{
  "train_examples": 26041,
  "spec_augment": false,
  "num_classes": 2,
  "depths": [1, 1, 1],
  "widths": [192, 288, 432],
  "eps": 1e-08,
  "batch_size": 256,
  "lr_schedule": "cosine_restarts"
}
Rows from block 2 of a small sound classifier, named by matrix and row number. Each number is 50 + 10 x the weight over its row's rms, rounded and kept within 0 to 99. All counts start at 0.
After each channel's rows are labels from the 100 clips, of 14848, where the channel reaches its highest value: "strongest on" is what is common among them. Only what is clearly more common there than usual is listed. The data: short read English sentences (LibriTTS-R). In brackets: how many of the 100, against the usual share in percent.
# conv: width-3 conv, stride 2 (model.blocks.2.conv.weight, 432x288x3, each kernel summed), inputs 144-215

conv.86:47 56 45 56 44 55 59 50 49 52 58 32 48 57 47 48 49 38 58 40 70 40 47 46 61 47 44 51 35 55 70 61 60 60 31 61 60 46 58 45 44 73 50 49 46 60 76 58 49 44 63 57 57 50 51 37 50 36 48 55 42 44 59 65 47 56 48 29 63 60 36 52
strongest on: voice: male (96 vs 46.1)

conv.84:46 49 56 53 44 47 52 79 50 62 71 46 62 67 75 41 43 48 55 55 43 54 39 39 52 63 43 49 35 47 60 42 44 63 46 63 63 49 72 50 43 50 37 32 49 55 54 43 41 50 52 59 60 56 34 57 58 42 48 48 26 37 44 55 50 63 47 45 44 57 34 46
strongest on: voice: male (97 vs 46.1)

conv.243:36 45 44 36 57 61 45 64 61 45 41 45 39 50 59 48 44 51 65 57 51 30 52 60 51 53 62 49 40 45 39 55 61 54 58 58 42 45 78 49 49 57 67 57 44 65 39 67 52 41 57 33 55 57 46 55 55 51 44 56 57 54 49 71 39 43 41 62 30 59 41 60
strongest on: voice: male (98 vs 46.1)

conv.411:52 41 49 50 38 42 62 58 56 46 51 48 63 56 77 42 29 59 60 70 54 42 45 54 41 35 69 68 41 48 59 34 44 51 63 46 47 56 44 65 71 45 49 44 61 67 48 45 50 74 54 63 56 59 66 55 59 42 56 42 39 56 53 49 57 54 72 71 42 53 56 50
strongest on: voice: male (73 vs 46.1)

conv.132:50 24 55 52 63 36 53 46 37 63 58 55 43 26 50 40 52 51 64 48 41 33 44 35 71 43 49 54 40 81 57 61 58 64 47 36 40 57 41 51 53 50 54 64 51 50 57 53 55 43 51 53 50 58 57 52 46 48 60 55 41 41 54 71 48 53 45 36 55 58 52 45
strongest on: voice: male (98 vs 46.1)

conv.117:54 63 68 43 51 42 65 59 49 50 33 59 76 45 47 28 40 27 47 46 58 67 42 29 48 42 60 48 40 46 41 45 42 49 42 57 42 62 43 43 51 56 57 53 42 61 46 49 68 37 32 53 54 54 47 56 53 59 46 60 38 30 37 43 23 68 51 40 60 64 69 78
strongest on: voice: male (99 vs 46.1)

conv.304:68 52 58 44 32 35 55 55 49 64 46 55 46 79 62 73 55 44 49 47 37 47 53 54 68 49 44 29 65 43 59 51 53 54 55 56 58 54 69 43 32 45 73 44 44 59 60 52 52 62 55 49 70 55 29 52 47 35 47 50 58 63 57 34 40 62 46 49 37 49 43 57
strongest on: voice: male (99 vs 46.1)

conv.173:46 57 40 50 50 54 73 48 57 73 55 51 47 65 49 53 42 38 70 44 46 44 46 48 75 51 34 50 62 39 54 59 40 61 43 46 68 32 36 47 45 42 53 66 50 42 44 37 49 36 57 40 74 63 51 46 55 63 42 39 52 46 43 56 62 61 40 57 58 63 44 56
strongest on: voice: male (95 vs 46.1)

conv.116:56 56 40 53 53 42 56 40 62 58 52 65 44 44 54 52 50 45 42 77 43 35 53 51 71 52 44 43 43 32 63 69 27 69 46 59 70 46 42 35 41 46 69 44 47 50 51 39 53 67 64 29 52 18 55 49 37 48 37 48 37 44 51 40 44 37 62 53 50 31 50 33
strongest on: voice: male (93 vs 46.1)

conv.125:58 58 68 48 40 51 75 48 57 48 33 50 53 56 37 68 39 48 53 68 53 57 45 48 52 32 67 45 58 46 59 73 72 62 65 62 57 46 81 54 51 53 61 45 39 38 51 53 46 58 66 58 70 50 65 47 53 48 49 49 44 59 54 34 55 70 64 51 36 47 50 79
strongest on: voice: male (99 vs 46.1)

conv.394:34 46 59 40 38 36 70 42 56 53 54 44 36 66 47 60 53 46 66 52 53 30 48 76 60 46 49 50 42 47 59 33 59 58 52 50 39 31 58 42 49 49 66 59 45 43 38 67 52 49 60 39 52 55 50 47 45 55 60 51 40 40 33 42 54 39 54 54 44 56 36 56
strongest on: voice: male (88 vs 46.1)

conv.245:43 55 73 59 51 42 53 70 53 53 49 42 33 58 42 71 41 45 47 57 64 49 43 50 55 40 48 42 71 55 61 70 44 58 48 59 74 45 71 29 40 59 66 58 52 57 45 51 54 49 58 47 55 54 38 58 50 49 58 36 49 43 38 41 48 57 53 47 42 70 52 81
strongest on: voice: male (100 vs 46.1)

conv.287:69 63 56 48 65 48 52 37 39 41 39 33 64 44 39 63 50 44 48 37 61 68 32 33 66 48 33 51 69 49 68 44 54 42 41 41 56 44 47 31 30 62 45 44 53 40 58 57 61 36 45 68 65 42 39 53 69 58 44 50 49 33 34 40 53 48 50 51 54 50 38 49
strongest on: voice: male (80 vs 46.1)

conv.286:36 35 62 40 60 60 61 42 41 60 56 45 47 49 51 59 47 60 52 57 52 64 44 67 51 38 54 50 55 41 38 63 48 64 54 60 51 43 54 49 46 31 54 41 46 21 44 46 50 47 45 36 46 60 62 43 61 46 54 58 38 51 38 52 58 43 42 63 48 50 46 55
strongest on: voice: male (97 vs 46.1)

conv.295:64 71 48 62 53 35 45 42 63 50 47 63 47 44 38 55 55 37 49 54 39 51 49 52 62 49 38 41 56 55 70 79 53 56 64 67 59 65 69 44 55 51 66 38 37 51 62 44 41 46 44 62 51 41 52 48 67 56 37 41 46 59 41 47 33 47 39 51 54 47 69 35
strongest on: voice: male (99 vs 46.1)

conv.390:57 61 55 41 43 38 75 60 53 46 36 53 39 64 61 41 51 35 51 42 36 41 32 50 46 63 59 42 48 49 62 63 40 57 44 62 83 57 73 52 41 57 38 49 48 68 48 44 43 48 54 64 65 72 49 59 47 62 40 40 41 40 32 62 36 64 49 53 38 63 56 34
strongest on: voice: male (89 vs 46.1)

conv.92:63 72 47 51 40 49 68 59 60 46 58 55 71 29 56 58 49 45 78 56 61 54 41 56 51 52 75 58 35 52 51 68 44 56 43 65 63 60 45 50 53 66 45 55 53 57 68 63 49 56 48 58 60 61 41 53 49 62 43 50 43 47 50 66 26 53 54 52 46 72 59 67
strongest on: voice: male (87 vs 46.1)

conv.197:61 30 49 43 55 56 44 38 55 55 65 33 44 47 40 39 56 41 64 54 51 61 45 44 48 45 51 61 43 55 50 49 43 63 30 49 58 47 46 40 63 43 45 36 85 54 46 39 46 50 54 71 33 33 46 59 61 49 49 49 55 35 45 48 65 60 43 49 78 36 37 49
strongest on: voice: female (98 vs 53.9)

conv.430:68 46 54 52 44 25 57 51 51 59 57 43 62 71 64 65 47 51 53 53 36 52 43 72 44 48 59 54 48 49 54 38 52 37 67 63 44 57 58 62 63 54 30 46 48 51 36 54 63 72 56 62 56 51 59 49 48 54 58 58 52 42 41 62 38 51 55 57 39 46 46 53
strongest on: voice: female (90 vs 53.9)

conv.330:62 39 47 57 50 47 51 49 39 57 60 55 44 52 46 47 45 70 39 38 42 47 51 68 48 48 39 52 34 38 45 47 42 56 45 35 45 42 48 45 52 42 40 37 54 36 55 45 48 51 42 59 51 58 44 54 46 51 61 44 40 36 41 42 44 35 41 42 48 54 42 66
strongest on: voice: male (98 vs 46.1)

conv.320:67 42 52 28 51 41 55 61 43 59 61 50 29 85 61 67 61 40 40 37 47 26 53 43 61 55 39 54 60 60 60 39 51 71 47 38 55 50 52 46 49 43 48 64 45 48 56 54 52 45 56 58 51 57 56 53 57 42 63 65 54 55 53 64 50 47 42 57 51 48 47 57
strongest on: voice: male (100 vs 46.1)

conv.276:46 45 48 37 43 58 50 41 47 54 53 37 43 50 35 60 36 46 55 65 61 65 34 53 53 46 61 54 43 57 62 69 50 53 62 53 58 51 85 64 56 68 47 46 74 62 60 38 60 50 78 50 61 54 50 65 43 45 53 53 47 43 34 67 68 54 52 52 58 40 54 44
strongest on: voice: male (96 vs 46.1)

conv.421:52 62 69 53 40 36 51 52 55 51 34 47 52 48 46 48 51 54 46 44 35 45 32 56 49 55 49 36 57 42 67 51 47 61 44 68 69 47 56 40 45 47 61 37 38 45 42 43 49 35 40 47 64 43 41 23 38 64 39 50 43 47 51 51 40 67 31 58 34 46 65 39
strongest on: voice: male (90 vs 46.1)

conv.95:48 55 36 48 64 64 73 54 52 73 50 55 64 44 65 36 36 55 50 50 54 40 56 40 52 40 59 51 56 43 46 57 56 48 46 55 43 59 47 59 54 50 52 51 59 43 61 54 53 65 67 56 41 67 57 47 36 50 46 63 37 35 55 47 34 53 61 31 53 51 56 47
strongest on: voice: male (98 vs 46.1)

conv.420:30 34 63 59 45 48 69 67 56 47 40 49 46 52 41 37 53 50 47 66 65 37 54 64 53 44 60 53 64 50 62 51 57 72 57 57 49 41 84 66 52 45 53 60 41 46 28 58 45 48 63 48 47 52 55 37 51 47 44 36 49 43 50 76 43 52 54 51 58 79 42 77
strongest on: voice: male (99 vs 46.1)

conv.359:65 61 36 58 49 50 58 57 65 51 52 51 49 40 52 42 74 45 67 55 38 56 54 53 57 80 42 72 47 72 49 53 46 26 56 37 57 54 49 39 61 64 32 42 56 37 57 53 67 72 49 55 45 42 60 62 60 61 47 56 57 55 62 51 55 30 45 64 69 55 61 43
strongest on: voice: female (100 vs 53.9)

conv.317:63 38 47 62 43 46 78 55 59 47 45 56 46 48 55 42 49 56 46 70 57 49 68 51 46 43 67 63 43 45 63 47 43 43 68 44 42 55 56 55 75 52 48 57 50 57 27 39 47 64 46 55 43 46 54 61 36 34 62 26 55 47 37 26 51 56 62 59 55 55 53 37
strongest on: voice: male (96 vs 46.1)

conv.83:67 49 41 34 46 54 76 41 54 50 55 52 52 61 59 40 38 50 32 35 56 33 40 41 51 35 55 60 57 62 49 57 53 38 45 73 65 48 50 57 51 48 56 46 50 66 53 45 41 57 43 56 62 61 40 59 44 48 50 64 32 42 51 36 45 52 57 41 62 56 20 37
strongest on: voice: male (98 vs 46.1)

conv.49:61 54 46 45 45 80 43 45 56 47 30 35 66 55 41 46 44 46 55 47 53 38 55 44 38 75 39 48 61 48 49 32 53 32 59 37 42 48 43 48 43 43 51 42 38 37 44 70 59 52 38 46 59 56 57 48 46 70 53 66 53 59 66 23 52 42 44 51 48 40 49 41
strongest on: voice: female (100 vs 53.9)

conv.244:33 41 65 42 57 46 49 70 40 47 66 65 42 49 56 37 57 49 41 31 58 59 73 54 43 52 36 43 65 59 56 34 52 49 56 62 42 49 54 41 60 52 51 53 40 45 36 51 63 35 41 47 32 50 47 48 53 45 55 46 72 50 49 62 64 57 28 62 64 62 51 56
strongest on: voice: male (87 vs 46.1)

conv.261:65 53 38 44 46 57 54 55 61 52 57 51 64 62 55 55 49 41 61 68 58 52 34 45 67 48 54 40 54 40 57 67 55 53 47 62 70 56 52 59 50 36 70 33 62 46 58 39 33 66 51 46 58 46 58 49 50 56 48 47 43 46 45 44 44 56 41 49 58 44 52 51
strongest on: voice: male (88 vs 46.1); the word "to" (43 vs 14.7)

conv.150:42 47 61 39 46 48 48 47 51 44 62 44 46 46 46 52 46 47 33 50 38 44 40 56 36 44 33 49 58 39 44 47 68 65 42 51 46 40 58 69 40 27 50 38 56 39 38 39 46 44 52 40 43 56 47 54 55 30 56 52 37 56 58 59 50 57 43 54 53 56 53 47
strongest on: voice: male (100 vs 46.1)

conv.164:43 58 44 41 59 41 40 72 47 42 44 42 42 63 52 46 49 47 62 61 47 48 56 61 51 49 45 57 50 57 72 62 58 53 56 47 54 44 59 54 59 56 60 58 52 55 57 53 38 43 68 47 58 38 56 62 63 44 43 30 61 45 42 85 88 47 57 57 41 59 59 57
strongest on: voice: male (87 vs 46.1)

conv.43:57 47 48 37 54 61 39 60 40 44 61 41 49 59 55 62 54 41 59 46 37 60 42 52 39 74 50 62 39 57 45 37 59 46 54 48 32 48 46 49 42 40 46 56 65 58 50 45 39 41 45 40 55 47 63 48 24 65 66 42 31 56 55 64 47 53 56 61 41 51 60 50
strongest on: voice: female (86 vs 53.9)

conv.381:44 50 62 49 53 29 61 59 52 53 48 50 33 42 44 35 65 35 54 58 50 39 70 60 69 53 53 48 60 48 61 55 64 56 61 48 43 44 53 48 52 56 53 62 42 40 56 50 49 54 58 58 32 70 56 57 68 55 51 61 52 51 38 62 34 44 53 67 63 81 55 57
strongest on: voice: male (99 vs 46.1)

conv.30:58 58 48 35 43 36 46 61 47 49 44 65 63 42 43 61 44 52 57 57 58 65 49 55 39 44 62 46 50 44 57 36 65 39 59 42 38 61 59 56 53 57 46 46 30 54 45 60 51 53 48 54 54 42 42 27 56 55 39 43 53 53 53 49 44 49 60 51 28 61 72 49
strongest on: voice: female (97 vs 53.9)

conv.415:65 37 51 38 37 62 37 49 49 58 53 67 58 53 59 43 51 56 39 54 50 36 47 53 42 57 43 60 34 41 27 47 45 43 46 62 41 57 45 67 51 37 61 44 53 65 38 43 63 45 35 48 38 48 48 42 42 58 46 69 39 48 52 50 46 47 35 50 56 39 65 48
strongest on: voice: female (100 vs 53.9)

conv.294:42 71 43 40 55 74 54 53 43 50 40 65 40 40 43 32 70 52 60 46 56 46 58 39 61 66 51 44 58 49 44 49 46 40 37 57 68 59 68 50 51 54 54 46 34 43 41 54 55 46 56 55 55 41 55 26 49 65 44 54 60 51 35 48 63 53 52 43 60 55 45 43
strongest on: voice: female (85 vs 53.9)

conv.218:71 56 66 37 37 46 60 60 51 42 46 36 66 55 49 66 39 49 31 64 48 48 55 49 48 48 65 57 42 37 43 47 63 51 49 59 41 47 48 62 59 43 39 37 55 33 41 28 52 61 46 50 58 63 58 51 38 50 58 54 42 40 42 43 59 58 55 51 35 56 60 48
strongest on: voice: male (100 vs 46.1)

conv.21:56 53 53 69 56 49 70 65 56 57 46 63 48 61 55 50 58 32 52 51 65 45 51 41 55 50 53 42 28 62 52 54 52 66 37 65 52 51 59 48 44 66 45 53 39 48 45 50 46 54 55 66 58 69 52 51 63 51 48 50 48 41 59 51 18 58 51 35 47 73 45 72
strongest on: voice: male (100 vs 46.1)

conv.325:48 43 60 55 69 45 55 65 55 61 41 37 41 49 62 42 48 49 39 71 46 62 52 46 33 62 62 50 68 40 42 48 47 49 63 31 48 54 58 60 47 45 59 47 60 45 46 53 54 66 67 43 48 44 57 55 49 52 38 40 39 45 51 50 46 52 67 65 48 45 55 64
strongest on: voice: male (96 vs 46.1)

conv.224:41 54 38 67 53 67 49 33 43 45 49 59 40 34 42 63 36 54 41 66 49 53 41 54 48 47 49 54 56 43 42 62 50 43 32 47 52 31 51 66 31 47 53 41 60 57 49 55 39 56 52 65 53 36 59 46 56 54 51 42 49 47 39 53 85 40 71 41 54 43 44 45
strongest on: voice: female (82 vs 53.9)

conv.303:44 49 65 34 54 53 49 49 50 50 58 61 53 50 41 71 44 46 46 65 79 55 49 52 36 39 41 43 51 37 48 48 51 58 53 63 70 37 52 59 49 49 38 48 53 45 61 28 42 44 60 47 44 43 44 42 52 45 39 45 44 47 66 58 60 60 41 61 56 46 64 43
strongest on: voice: male (89 vs 46.1)

conv.40:30 58 64 55 38 24 46 67 66 55 56 60 53 48 52 41 45 49 38 56 45 42 56 53 45 35 40 36 57 36 70 60 40 61 50 65 61 48 61 40 44 37 58 48 40 51 33 70 62 54 51 30 50 50 36 41 44 54 49 50 37 53 62 50 30 46 33 47 54 52 53 57
strongest on: voice: male (97 vs 46.1)

conv.232:42 34 49 52 52 40 37 56 49 33 63 56 52 58 50 46 40 32 49 56 51 47 66 49 42 42 56 50 55 61 46 54 40 49 56 55 43 56 46 52 40 52 32 44 61 45 73 50 47 41 60 68 36 60 48 67 76 53 44 50 54 57 45 84 53 48 51 47 61 58 42 65
strongest on: voice: male (82 vs 46.1)

conv.203:45 57 62 35 45 61 35 56 39 59 76 43 46 47 44 60 52 38 41 47 63 55 41 34 39 42 44 53 51 52 57 45 42 48 47 44 39 49 34 44 46 60 58 47 59 55 43 51 66 43 43 52 48 55 41 47 59 38 36 55 67 49 60 45 65 50 31 41 73 50 42 43
strongest on: voice: female (90 vs 53.9)