A small sound classifier, trained from scratch.
Model: arch crnn, norm batchnorm, depths [1, 1, 1], rnn lstm.
Training: batches of 256, held-out accuracy 96%.
Data: trained on short read English sentences (LibriTTS-R), 26041 training examples.
Rows from block 2, named by matrix and row number. Each number is 200 + 20 x the weight over its row's rms, rounded and kept within 0 to 999. All counts start at 0.
# conv: width-3 conv, stride 2 (model.blocks.2.conv.weight, 432x288x3), inputs 64-95, a 3 kernel for each
conv.159,217,186,213,196,231,204,161,181,216,224,223,189,181,211,207,207,218,232,177,211,188,207,195,221,188,177,213,233,222,213,179,218,205,230,190,221,220,192,192,173,190,197,242,212,225,227,222,224,174,205,190,201,214,201,199,219,176,201,194,216,232,178,195,220,212,175,191,183,214,205,177,180,161,176,229,202,186,209,273,190,199,161,176,212,223,191,190,207,199,219,185,205,172,172,173,196
conv.160,207,218,214,176,196,178,195,185,194,235,209,222,179,186,155,224,159,224,221,186,191,207,193,192,231,170,196,219,207,223,152,180,196,197,176,225,197,211,188,199,213,206,174,186,212,161,238,195,183,215,214,229,191,191,195,170,215,190,180,210,183,179,158,186,186,186,183,216,226,187,192,193,249,165,204,224,229,224,212,188,175,187,168,193,208,195,197,216,224,201,180,199,196,206,188,193
conv.161,213,199,207,190,177,183,217,196,203,186,194,212,242,230,200,198,182,218,215,194,203,222,208,246,193,216,184,216,236,243,181,204,206,201,224,188,194,212,236,184,188,183,190,204,225,193,243,173,169,176,167,213,182,211,178,178,193,193,173,168,204,176,187,196,183,179,188,181,198,189,197,198,213,217,190,202,225,227,214,209,204,219,216,206,181,217,186,180,175,196,190,172,190,180,177,192
conv.162,176,197,204,180,165,168,228,212,163,185,235,223,192,150,192,238,205,237,192,189,193,231,206,187,180,172,227,181,181,202,199,202,193,201,200,204,192,203,204,172,193,209,211,217,186,191,194,206,195,225,221,186,171,193,197,192,205,164,184,195,195,214,233,192,189,226,234,208,194,166,209,178,201,175,197,198,200,210,208,199,202,164,166,182,186,189,204,204,206,196,217,207,181,202,235,211
conv.163,192,210,179,212,209,188,195,216,181,181,203,204,132,160,185,196,186,190,202,225,213,182,207,188,204,181,174,184,196,194,197,189,193,218,204,191,197,183,212,195,173,182,202,185,204,181,201,222,167,188,190,190,191,218,197,147,193,195,168,187,175,190,226,209,194,192,187,178,236,211,197,212,166,156,177,217,200,205,172,190,210,180,168,241,215,266,202,191,203,224,205,202,171,235,208,207
conv.164,193,191,185,209,195,168,214,189,217,192,175,193,219,189,182,196,192,219,155,157,188,175,179,207,231,198,166,215,177,185,209,189,196,186,191,192,183,188,208,214,200,215,211,223,208,192,184,206,197,199,223,185,223,207,185,177,199,189,175,204,206,173,178,200,209,205,165,171,223,188,210,211,192,190,206,215,177,228,206,181,208,150,179,218,186,206,129,191,205,178,213,207,195,196,222,226
conv.165,191,234,215,203,195,200,195,212,183,189,162,183,204,212,197,199,218,217,193,217,182,196,180,190,217,216,180,190,215,248,197,201,184,183,216,196,174,183,180,221,219,148,210,233,206,227,237,200,235,182,136,178,196,218,204,203,176,191,225,233,212,233,212,237,229,198,213,196,187,166,230,213,204,211,189,168,160,182,200,210,220,175,208,189,234,190,190,200,214,196,188,218,196,195,210,184
conv.166,212,238,204,233,219,221,173,192,182,212,178,173,173,214,202,193,222,195,182,167,162,210,175,208,177,181,182,198,192,155,205,255,247,189,174,172,220,231,225,193,189,224,184,172,189,209,168,219,206,192,197,196,228,213,197,261,262,206,196,195,223,201,194,231,222,205,184,204,207,202,206,196,187,213,172,186,177,177,197,197,190,227,230,258,183,177,178,201,191,178,219,194,241,175,193,186
conv.167,167,184,182,220,187,207,208,222,238,203,192,208,170,229,191,208,212,211,165,207,154,220,214,204,203,223,190,236,211,213,167,168,199,182,215,205,208,206,205,241,236,205,224,183,203,216,185,207,208,192,172,190,190,174,240,196,231,193,163,177,170,192,194,212,197,212,199,192,178,204,203,214,259,198,171,165,168,182,153,200,143,217,170,243,163,215,206,225,208,206,219,195,199,235,254,213
conv.168,209,190,170,237,214,175,197,192,189,235,189,223,269,225,214,206,162,210,194,203,224,218,195,223,197,186,210,193,184,220,195,176,197,153,191,183,192,220,230,208,207,222,189,179,171,161,182,205,220,243,229,196,205,210,203,196,210,175,178,208,216,216,243,222,225,279,196,209,189,163,180,232,200,184,212,220,214,209,189,168,236,195,229,197,195,224,196,181,207,202,178,177,176,197,207,190
conv.169,186,216,197,208,192,183,235,166,201,165,233,206,293,203,185,190,185,221,193,166,203,233,201,193,185,186,193,203,178,214,175,178,159,175,196,190,214,221,214,160,196,177,201,189,203,204,205,214,200,184,185,175,232,236,185,199,196,151,199,217,183,173,211,198,199,178,165,201,202,215,194,179,160,185,209,201,220,219,194,198,199,201,179,208,179,192,201,214,195,203,197,205,217,183,174,187
conv.170,166,187,246,235,236,226,214,185,163,163,172,165,198,206,204,224,184,200,196,217,225,225,215,178,223,219,229,204,197,184,200,206,202,178,193,230,187,170,200,212,205,238,199,197,203,191,201,167,224,216,204,183,179,189,196,215,226,161,205,214,212,220,186,181,184,191,209,219,192,179,179,190,207,227,261,183,182,184,163,178,183,202,242,225,241,193,211,197,196,200,223,158,150,183,197,173
conv.171,171,187,221,241,207,223,210,170,205,171,208,164,237,197,199,202,179,192,200,210,232,216,160,182,171,171,204,225,200,202,186,207,184,189,193,177,197,201,209,213,226,215,184,168,164,185,189,188,201,226,188,180,188,207,230,229,185,196,181,168,207,168,197,228,169,182,202,246,245,190,190,176,201,200,195,182,205,189,177,184,177,193,176,199,203,208,185,232,225,215,158,189,209,217,213,213
conv.172,206,229,218,206,209,186,152,203,222,175,201,181,205,176,219,173,174,211,167,167,204,183,173,219,220,241,189,181,173,166,178,208,195,213,216,223,196,182,194,245,184,193,180,223,223,214,199,218,194,186,201,149,201,217,172,224,192,171,195,171,186,167,205,186,194,179,204,189,212,218,215,194,177,211,190,195,175,181,184,170,239,216,193,173,225,190,204,211,201,181,192,213,206,176,175,177
conv.173,215,211,208,184,202,187,189,210,228,169,180,173,192,223,203,183,225,201,217,212,183,199,193,234,201,180,195,177,200,197,188,196,233,201,191,184,191,193,201,207,210,196,164,163,168,195,194,212,163,186,173,237,181,163,185,202,209,184,197,211,176,216,198,168,157,189,195,190,233,203,200,207,208,188,179,145,152,173,185,229,237,204,167,215,203,205,206,223,194,248,198,184,198,225,192,155
conv.174,217,223,206,198,206,207,188,202,185,182,206,188,225,219,202,146,214,207,192,180,195,174,200,187,193,191,191,193,196,204,191,199,223,191,180,209,156,151,184,199,187,230,158,184,171,188,180,192,219,192,196,180,178,206,181,176,249,204,204,167,190,203,165,187,225,205,192,199,197,225,255,234,215,203,208,157,205,215,173,198,213,210,210,173,230,216,203,240,220,187,216,185,219,214,225,211
conv.175,208,199,232,206,185,164,190,198,192,206,169,196,161,203,219,177,189,222,208,207,222,199,165,162,176,183,218,210,204,219,173,189,213,202,195,200,200,197,250,190,180,177,195,184,168,225,233,179,217,215,212,193,185,237,175,188,239,177,192,201,177,214,172,218,204,226,206,201,193,156,159,164,189,186,206,176,165,196,168,186,204,199,199,197,225,226,199,193,205,205,182,177,185,229,235,198
conv.176,210,209,180,179,191,219,156,187,234,167,201,225,177,223,191,172,201,192,231,240,198,165,177,227,258,169,204,174,194,188,211,186,171,216,227,224,243,243,212,231,223,211,199,189,232,224,186,206,201,207,203,182,182,230,218,194,201,234,183,185,214,194,182,214,218,178,229,209,220,198,196,185,244,202,188,159,191,195,182,238,240,249,159,199,223,226,208,205,193,192,161,180,201,229,212,191
conv.177,176,210,192,223,218,215,186,210,199,226,186,176,200,173,185,201,165,217,190,217,236,204,194,185,214,196,182,224,210,197,170,184,197,195,224,233,193,210,188,167,218,217,218,207,215,206,188,222,190,185,179,209,191,171,202,207,216,222,196,213,242,169,195,224,219,178,205,189,185,198,217,204,200,207,192,203,198,194,224,185,222,244,194,193,234,202,185,186,233,207,186,219,198,196,207,201
conv.178,217,205,230,173,189,234,219,184,174,194,217,193,155,214,223,186,192,185,194,244,247,226,188,155,203,162,198,225,194,202,190,199,219,216,188,218,204,204,204,175,202,252,183,153,213,220,219,190,171,195,216,191,197,206,200,201,238,227,199,175,183,189,209,205,202,216,194,193,235,242,213,197,162,188,192,205,205,171,216,216,189,198,211,198,169,181,204,228,224,217,163,204,162,193,232,232
conv.179,197,222,236,214,218,196,195,206,201,191,165,180,192,233,201,180,181,181,202,171,184,189,202,187,186,202,190,220,215,222,166,198,200,189,189,214,222,194,193,196,195,180,210,213,207,161,217,175,175,201,209,221,198,226,159,187,184,183,220,207,201,206,169,181,170,203,212,174,196,142,177,173,184,205,200,162,185,195,156,173,182,186,200,193,195,213,204,198,185,196,203,209,201,171,162,172
conv.180,223,248,205,130,187,207,191,184,170,179,205,223,216,217,209,192,240,255,216,208,222,186,180,195,221,199,207,208,195,204,220,174,164,214,211,184,230,221,211,204,147,159,174,200,214,169,198,186,218,189,182,206,202,212,248,197,177,206,186,206,171,192,218,222,203,194,179,186,206,209,186,170,210,191,188,223,203,214,175,174,211,205,205,216,161,198,204,218,203,161,189,180,215,220,195,194
conv.181,205,190,187,216,161,186,185,209,196,231,229,168,217,170,177,200,212,199,201,205,240,193,243,205,220,219,187,221,193,220,206,194,163,216,197,202,184,225,230,178,175,229,202,181,218,191,208,155,206,182,185,179,249,204,182,188,185,225,218,165,204,173,204,227,220,191,166,215,208,204,195,195,171,198,215,249,247,188,209,228,205,176,210,222,227,193,211,178,223,211,224,215,175,207,191,225
conv.182,207,222,203,205,204,194,194,186,196,205,216,225,209,257,202,192,192,205,213,235,216,232,188,228,180,179,193,177,203,214,200,206,162,176,213,164,204,193,203,173,238,165,194,215,194,140,180,171,210,192,173,216,202,201,197,199,157,207,205,204,161,208,226,244,191,205,197,166,182,215,175,184,212,216,165,207,200,218,206,193,247,179,200,190,181,230,208,222,158,231,185,208,183,217,172,188
conv.183,232,203,193,174,199,235,203,200,165,186,183,199,186,239,239,174,199,177,212,204,226,185,205,171,206,161,197,195,213,216,186,216,212,218,201,156,234,206,210,222,210,266,190,182,207,215,219,239,208,195,196,228,203,209,229,239,245,193,203,207,191,211,199,212,231,220,224,182,176,215,213,201,199,191,210,177,187,190,196,182,208,192,230,191,215,217,213,217,207,192,175,179,209,258,226,175
conv.184,200,185,183,206,220,200,219,207,183,199,194,168,213,195,209,194,215,194,172,188,203,231,196,205,216,188,188,205,231,233,193,179,173,246,188,202,201,203,206,202,183,214,198,211,178,229,207,201,185,211,188,190,234,194,187,190,181,203,221,202,171,235,187,208,208,223,201,179,190,195,213,172,197,201,191,218,197,191,209,217,191,189,185,198,196,212,209,193,186,184,198,218,192,203,218,216
conv.185,194,184,192,216,215,169,210,201,201,218,219,208,220,190,200,232,191,225,186,222,223,237,197,191,189,214,184,247,221,175,207,200,189,203,189,203,189,183,223,200,217,209,209,186,179,194,217,218,173,160,159,176,203,198,219,195,227,217,195,195,190,209,223,189,179,155,198,174,239,174,185,218,189,226,179,231,221,240,204,194,175,226,162,241,182,204,205,200,192,257,198,196,192,203,235,229
conv.186,188,209,226,182,213,210,208,237,246,219,204,197,195,191,225,164,207,192,198,200,168,187,187,219,187,207,198,226,219,189,230,222,237,179,208,228,165,176,182,178,175,171,198,214,213,220,189,239,194,174,206,220,208,226,214,184,234,207,213,179,212,181,214,219,200,217,182,208,217,199,188,168,204,217,193,196,176,189,148,178,224,206,192,187,196,183,208,240,189,208,229,217,204,245,205,211
conv.187,218,193,183,209,204,207,237,210,194,203,200,190,199,235,175,214,187,209,156,194,189,223,181,200,179,205,198,208,213,233,183,201,164,190,200,202,178,185,163,197,212,196,193,194,182,171,185,219,208,194,170,221,196,206,189,207,170,184,217,241,170,195,218,205,186,210,174,182,170,193,238,254,174,206,208,192,170,179,201,217,229,194,215,219,187,190,177,234,211,223,218,193,191,208,183,207
conv.188,214,205,189,210,198,178,208,195,181,233,195,202,184,211,224,220,216,204,214,232,193,205,193,171,172,190,174,175,207,183,176,210,185,178,224,234,203,222,212,158,187,189,185,180,187,210,198,197,204,170,177,231,216,207,190,187,209,201,220,201,198,173,193,239,199,160,206,209,205,215,223,203,221,220,206,237,240,211,178,238,202,211,205,187,197,215,217,194,214,186,178,162,191,168,190,150
conv.189,190,219,271,216,235,197,231,206,185,190,211,194,238,202,219,217,212,164,189,151,179,204,186,162,211,185,203,206,226,196,208,178,220,213,175,188,186,159,187,203,195,216,192,184,189,213,228,177,206,219,215,220,221,186,212,181,216,183,193,175,191,201,174,194,176,188,199,206,197,196,178,197,203,217,200,186,202,209,206,196,173,179,210,208,208,207,181,196,197,211,227,222,225,204,197,198
conv.190,201,189,179,207,179,208,224,159,191,179,221,226,258,225,207,231,199,212,182,178,193,206,200,204,207,196,201,192,214,201,204,181,223,204,180,210,184,178,175,220,173,187,201,177,199,182,180,264,219,195,240,171,211,179,186,184,223,167,196,216,205,206,231,225,221,233,228,191,202,178,191,205,178,171,193,188,193,215,162,210,179,184,187,235,232,198,184,182,218,213,207,183,165,199,184,172
conv.191,180,191,176,139,170,189,211,206,176,214,201,226,240,203,199,218,220,231,208,216,230,225,201,219,191,179,178,170,182,206,162,154,187,175,180,155,243,203,172,204,185,216,191,234,224,203,192,212,218,215,237,219,203,205,181,198,207,151,165,176,188,232,213,205,190,215,212,206,221,168,168,186,207,186,205,220,229,220,191,209,210,182,188,184,210,214,195,176,189,185,199,196,203,198,187,211
conv.192,211,214,174,159,172,173,175,215,168,196,203,248,201,197,194,184,228,222,195,159,190,198,211,218,209,195,205,159,218,223,190,194,191,218,200,169,231,185,153,227,193,199,194,220,191,208,171,172,219,179,206,206,212,192,210,224,190,177,198,195,183,215,230,206,187,175,179,218,212,225,219,207,215,202,188,229,175,227,158,233,248,176,221,192,191,207,221,215,221,218,177,190,214,212,199,212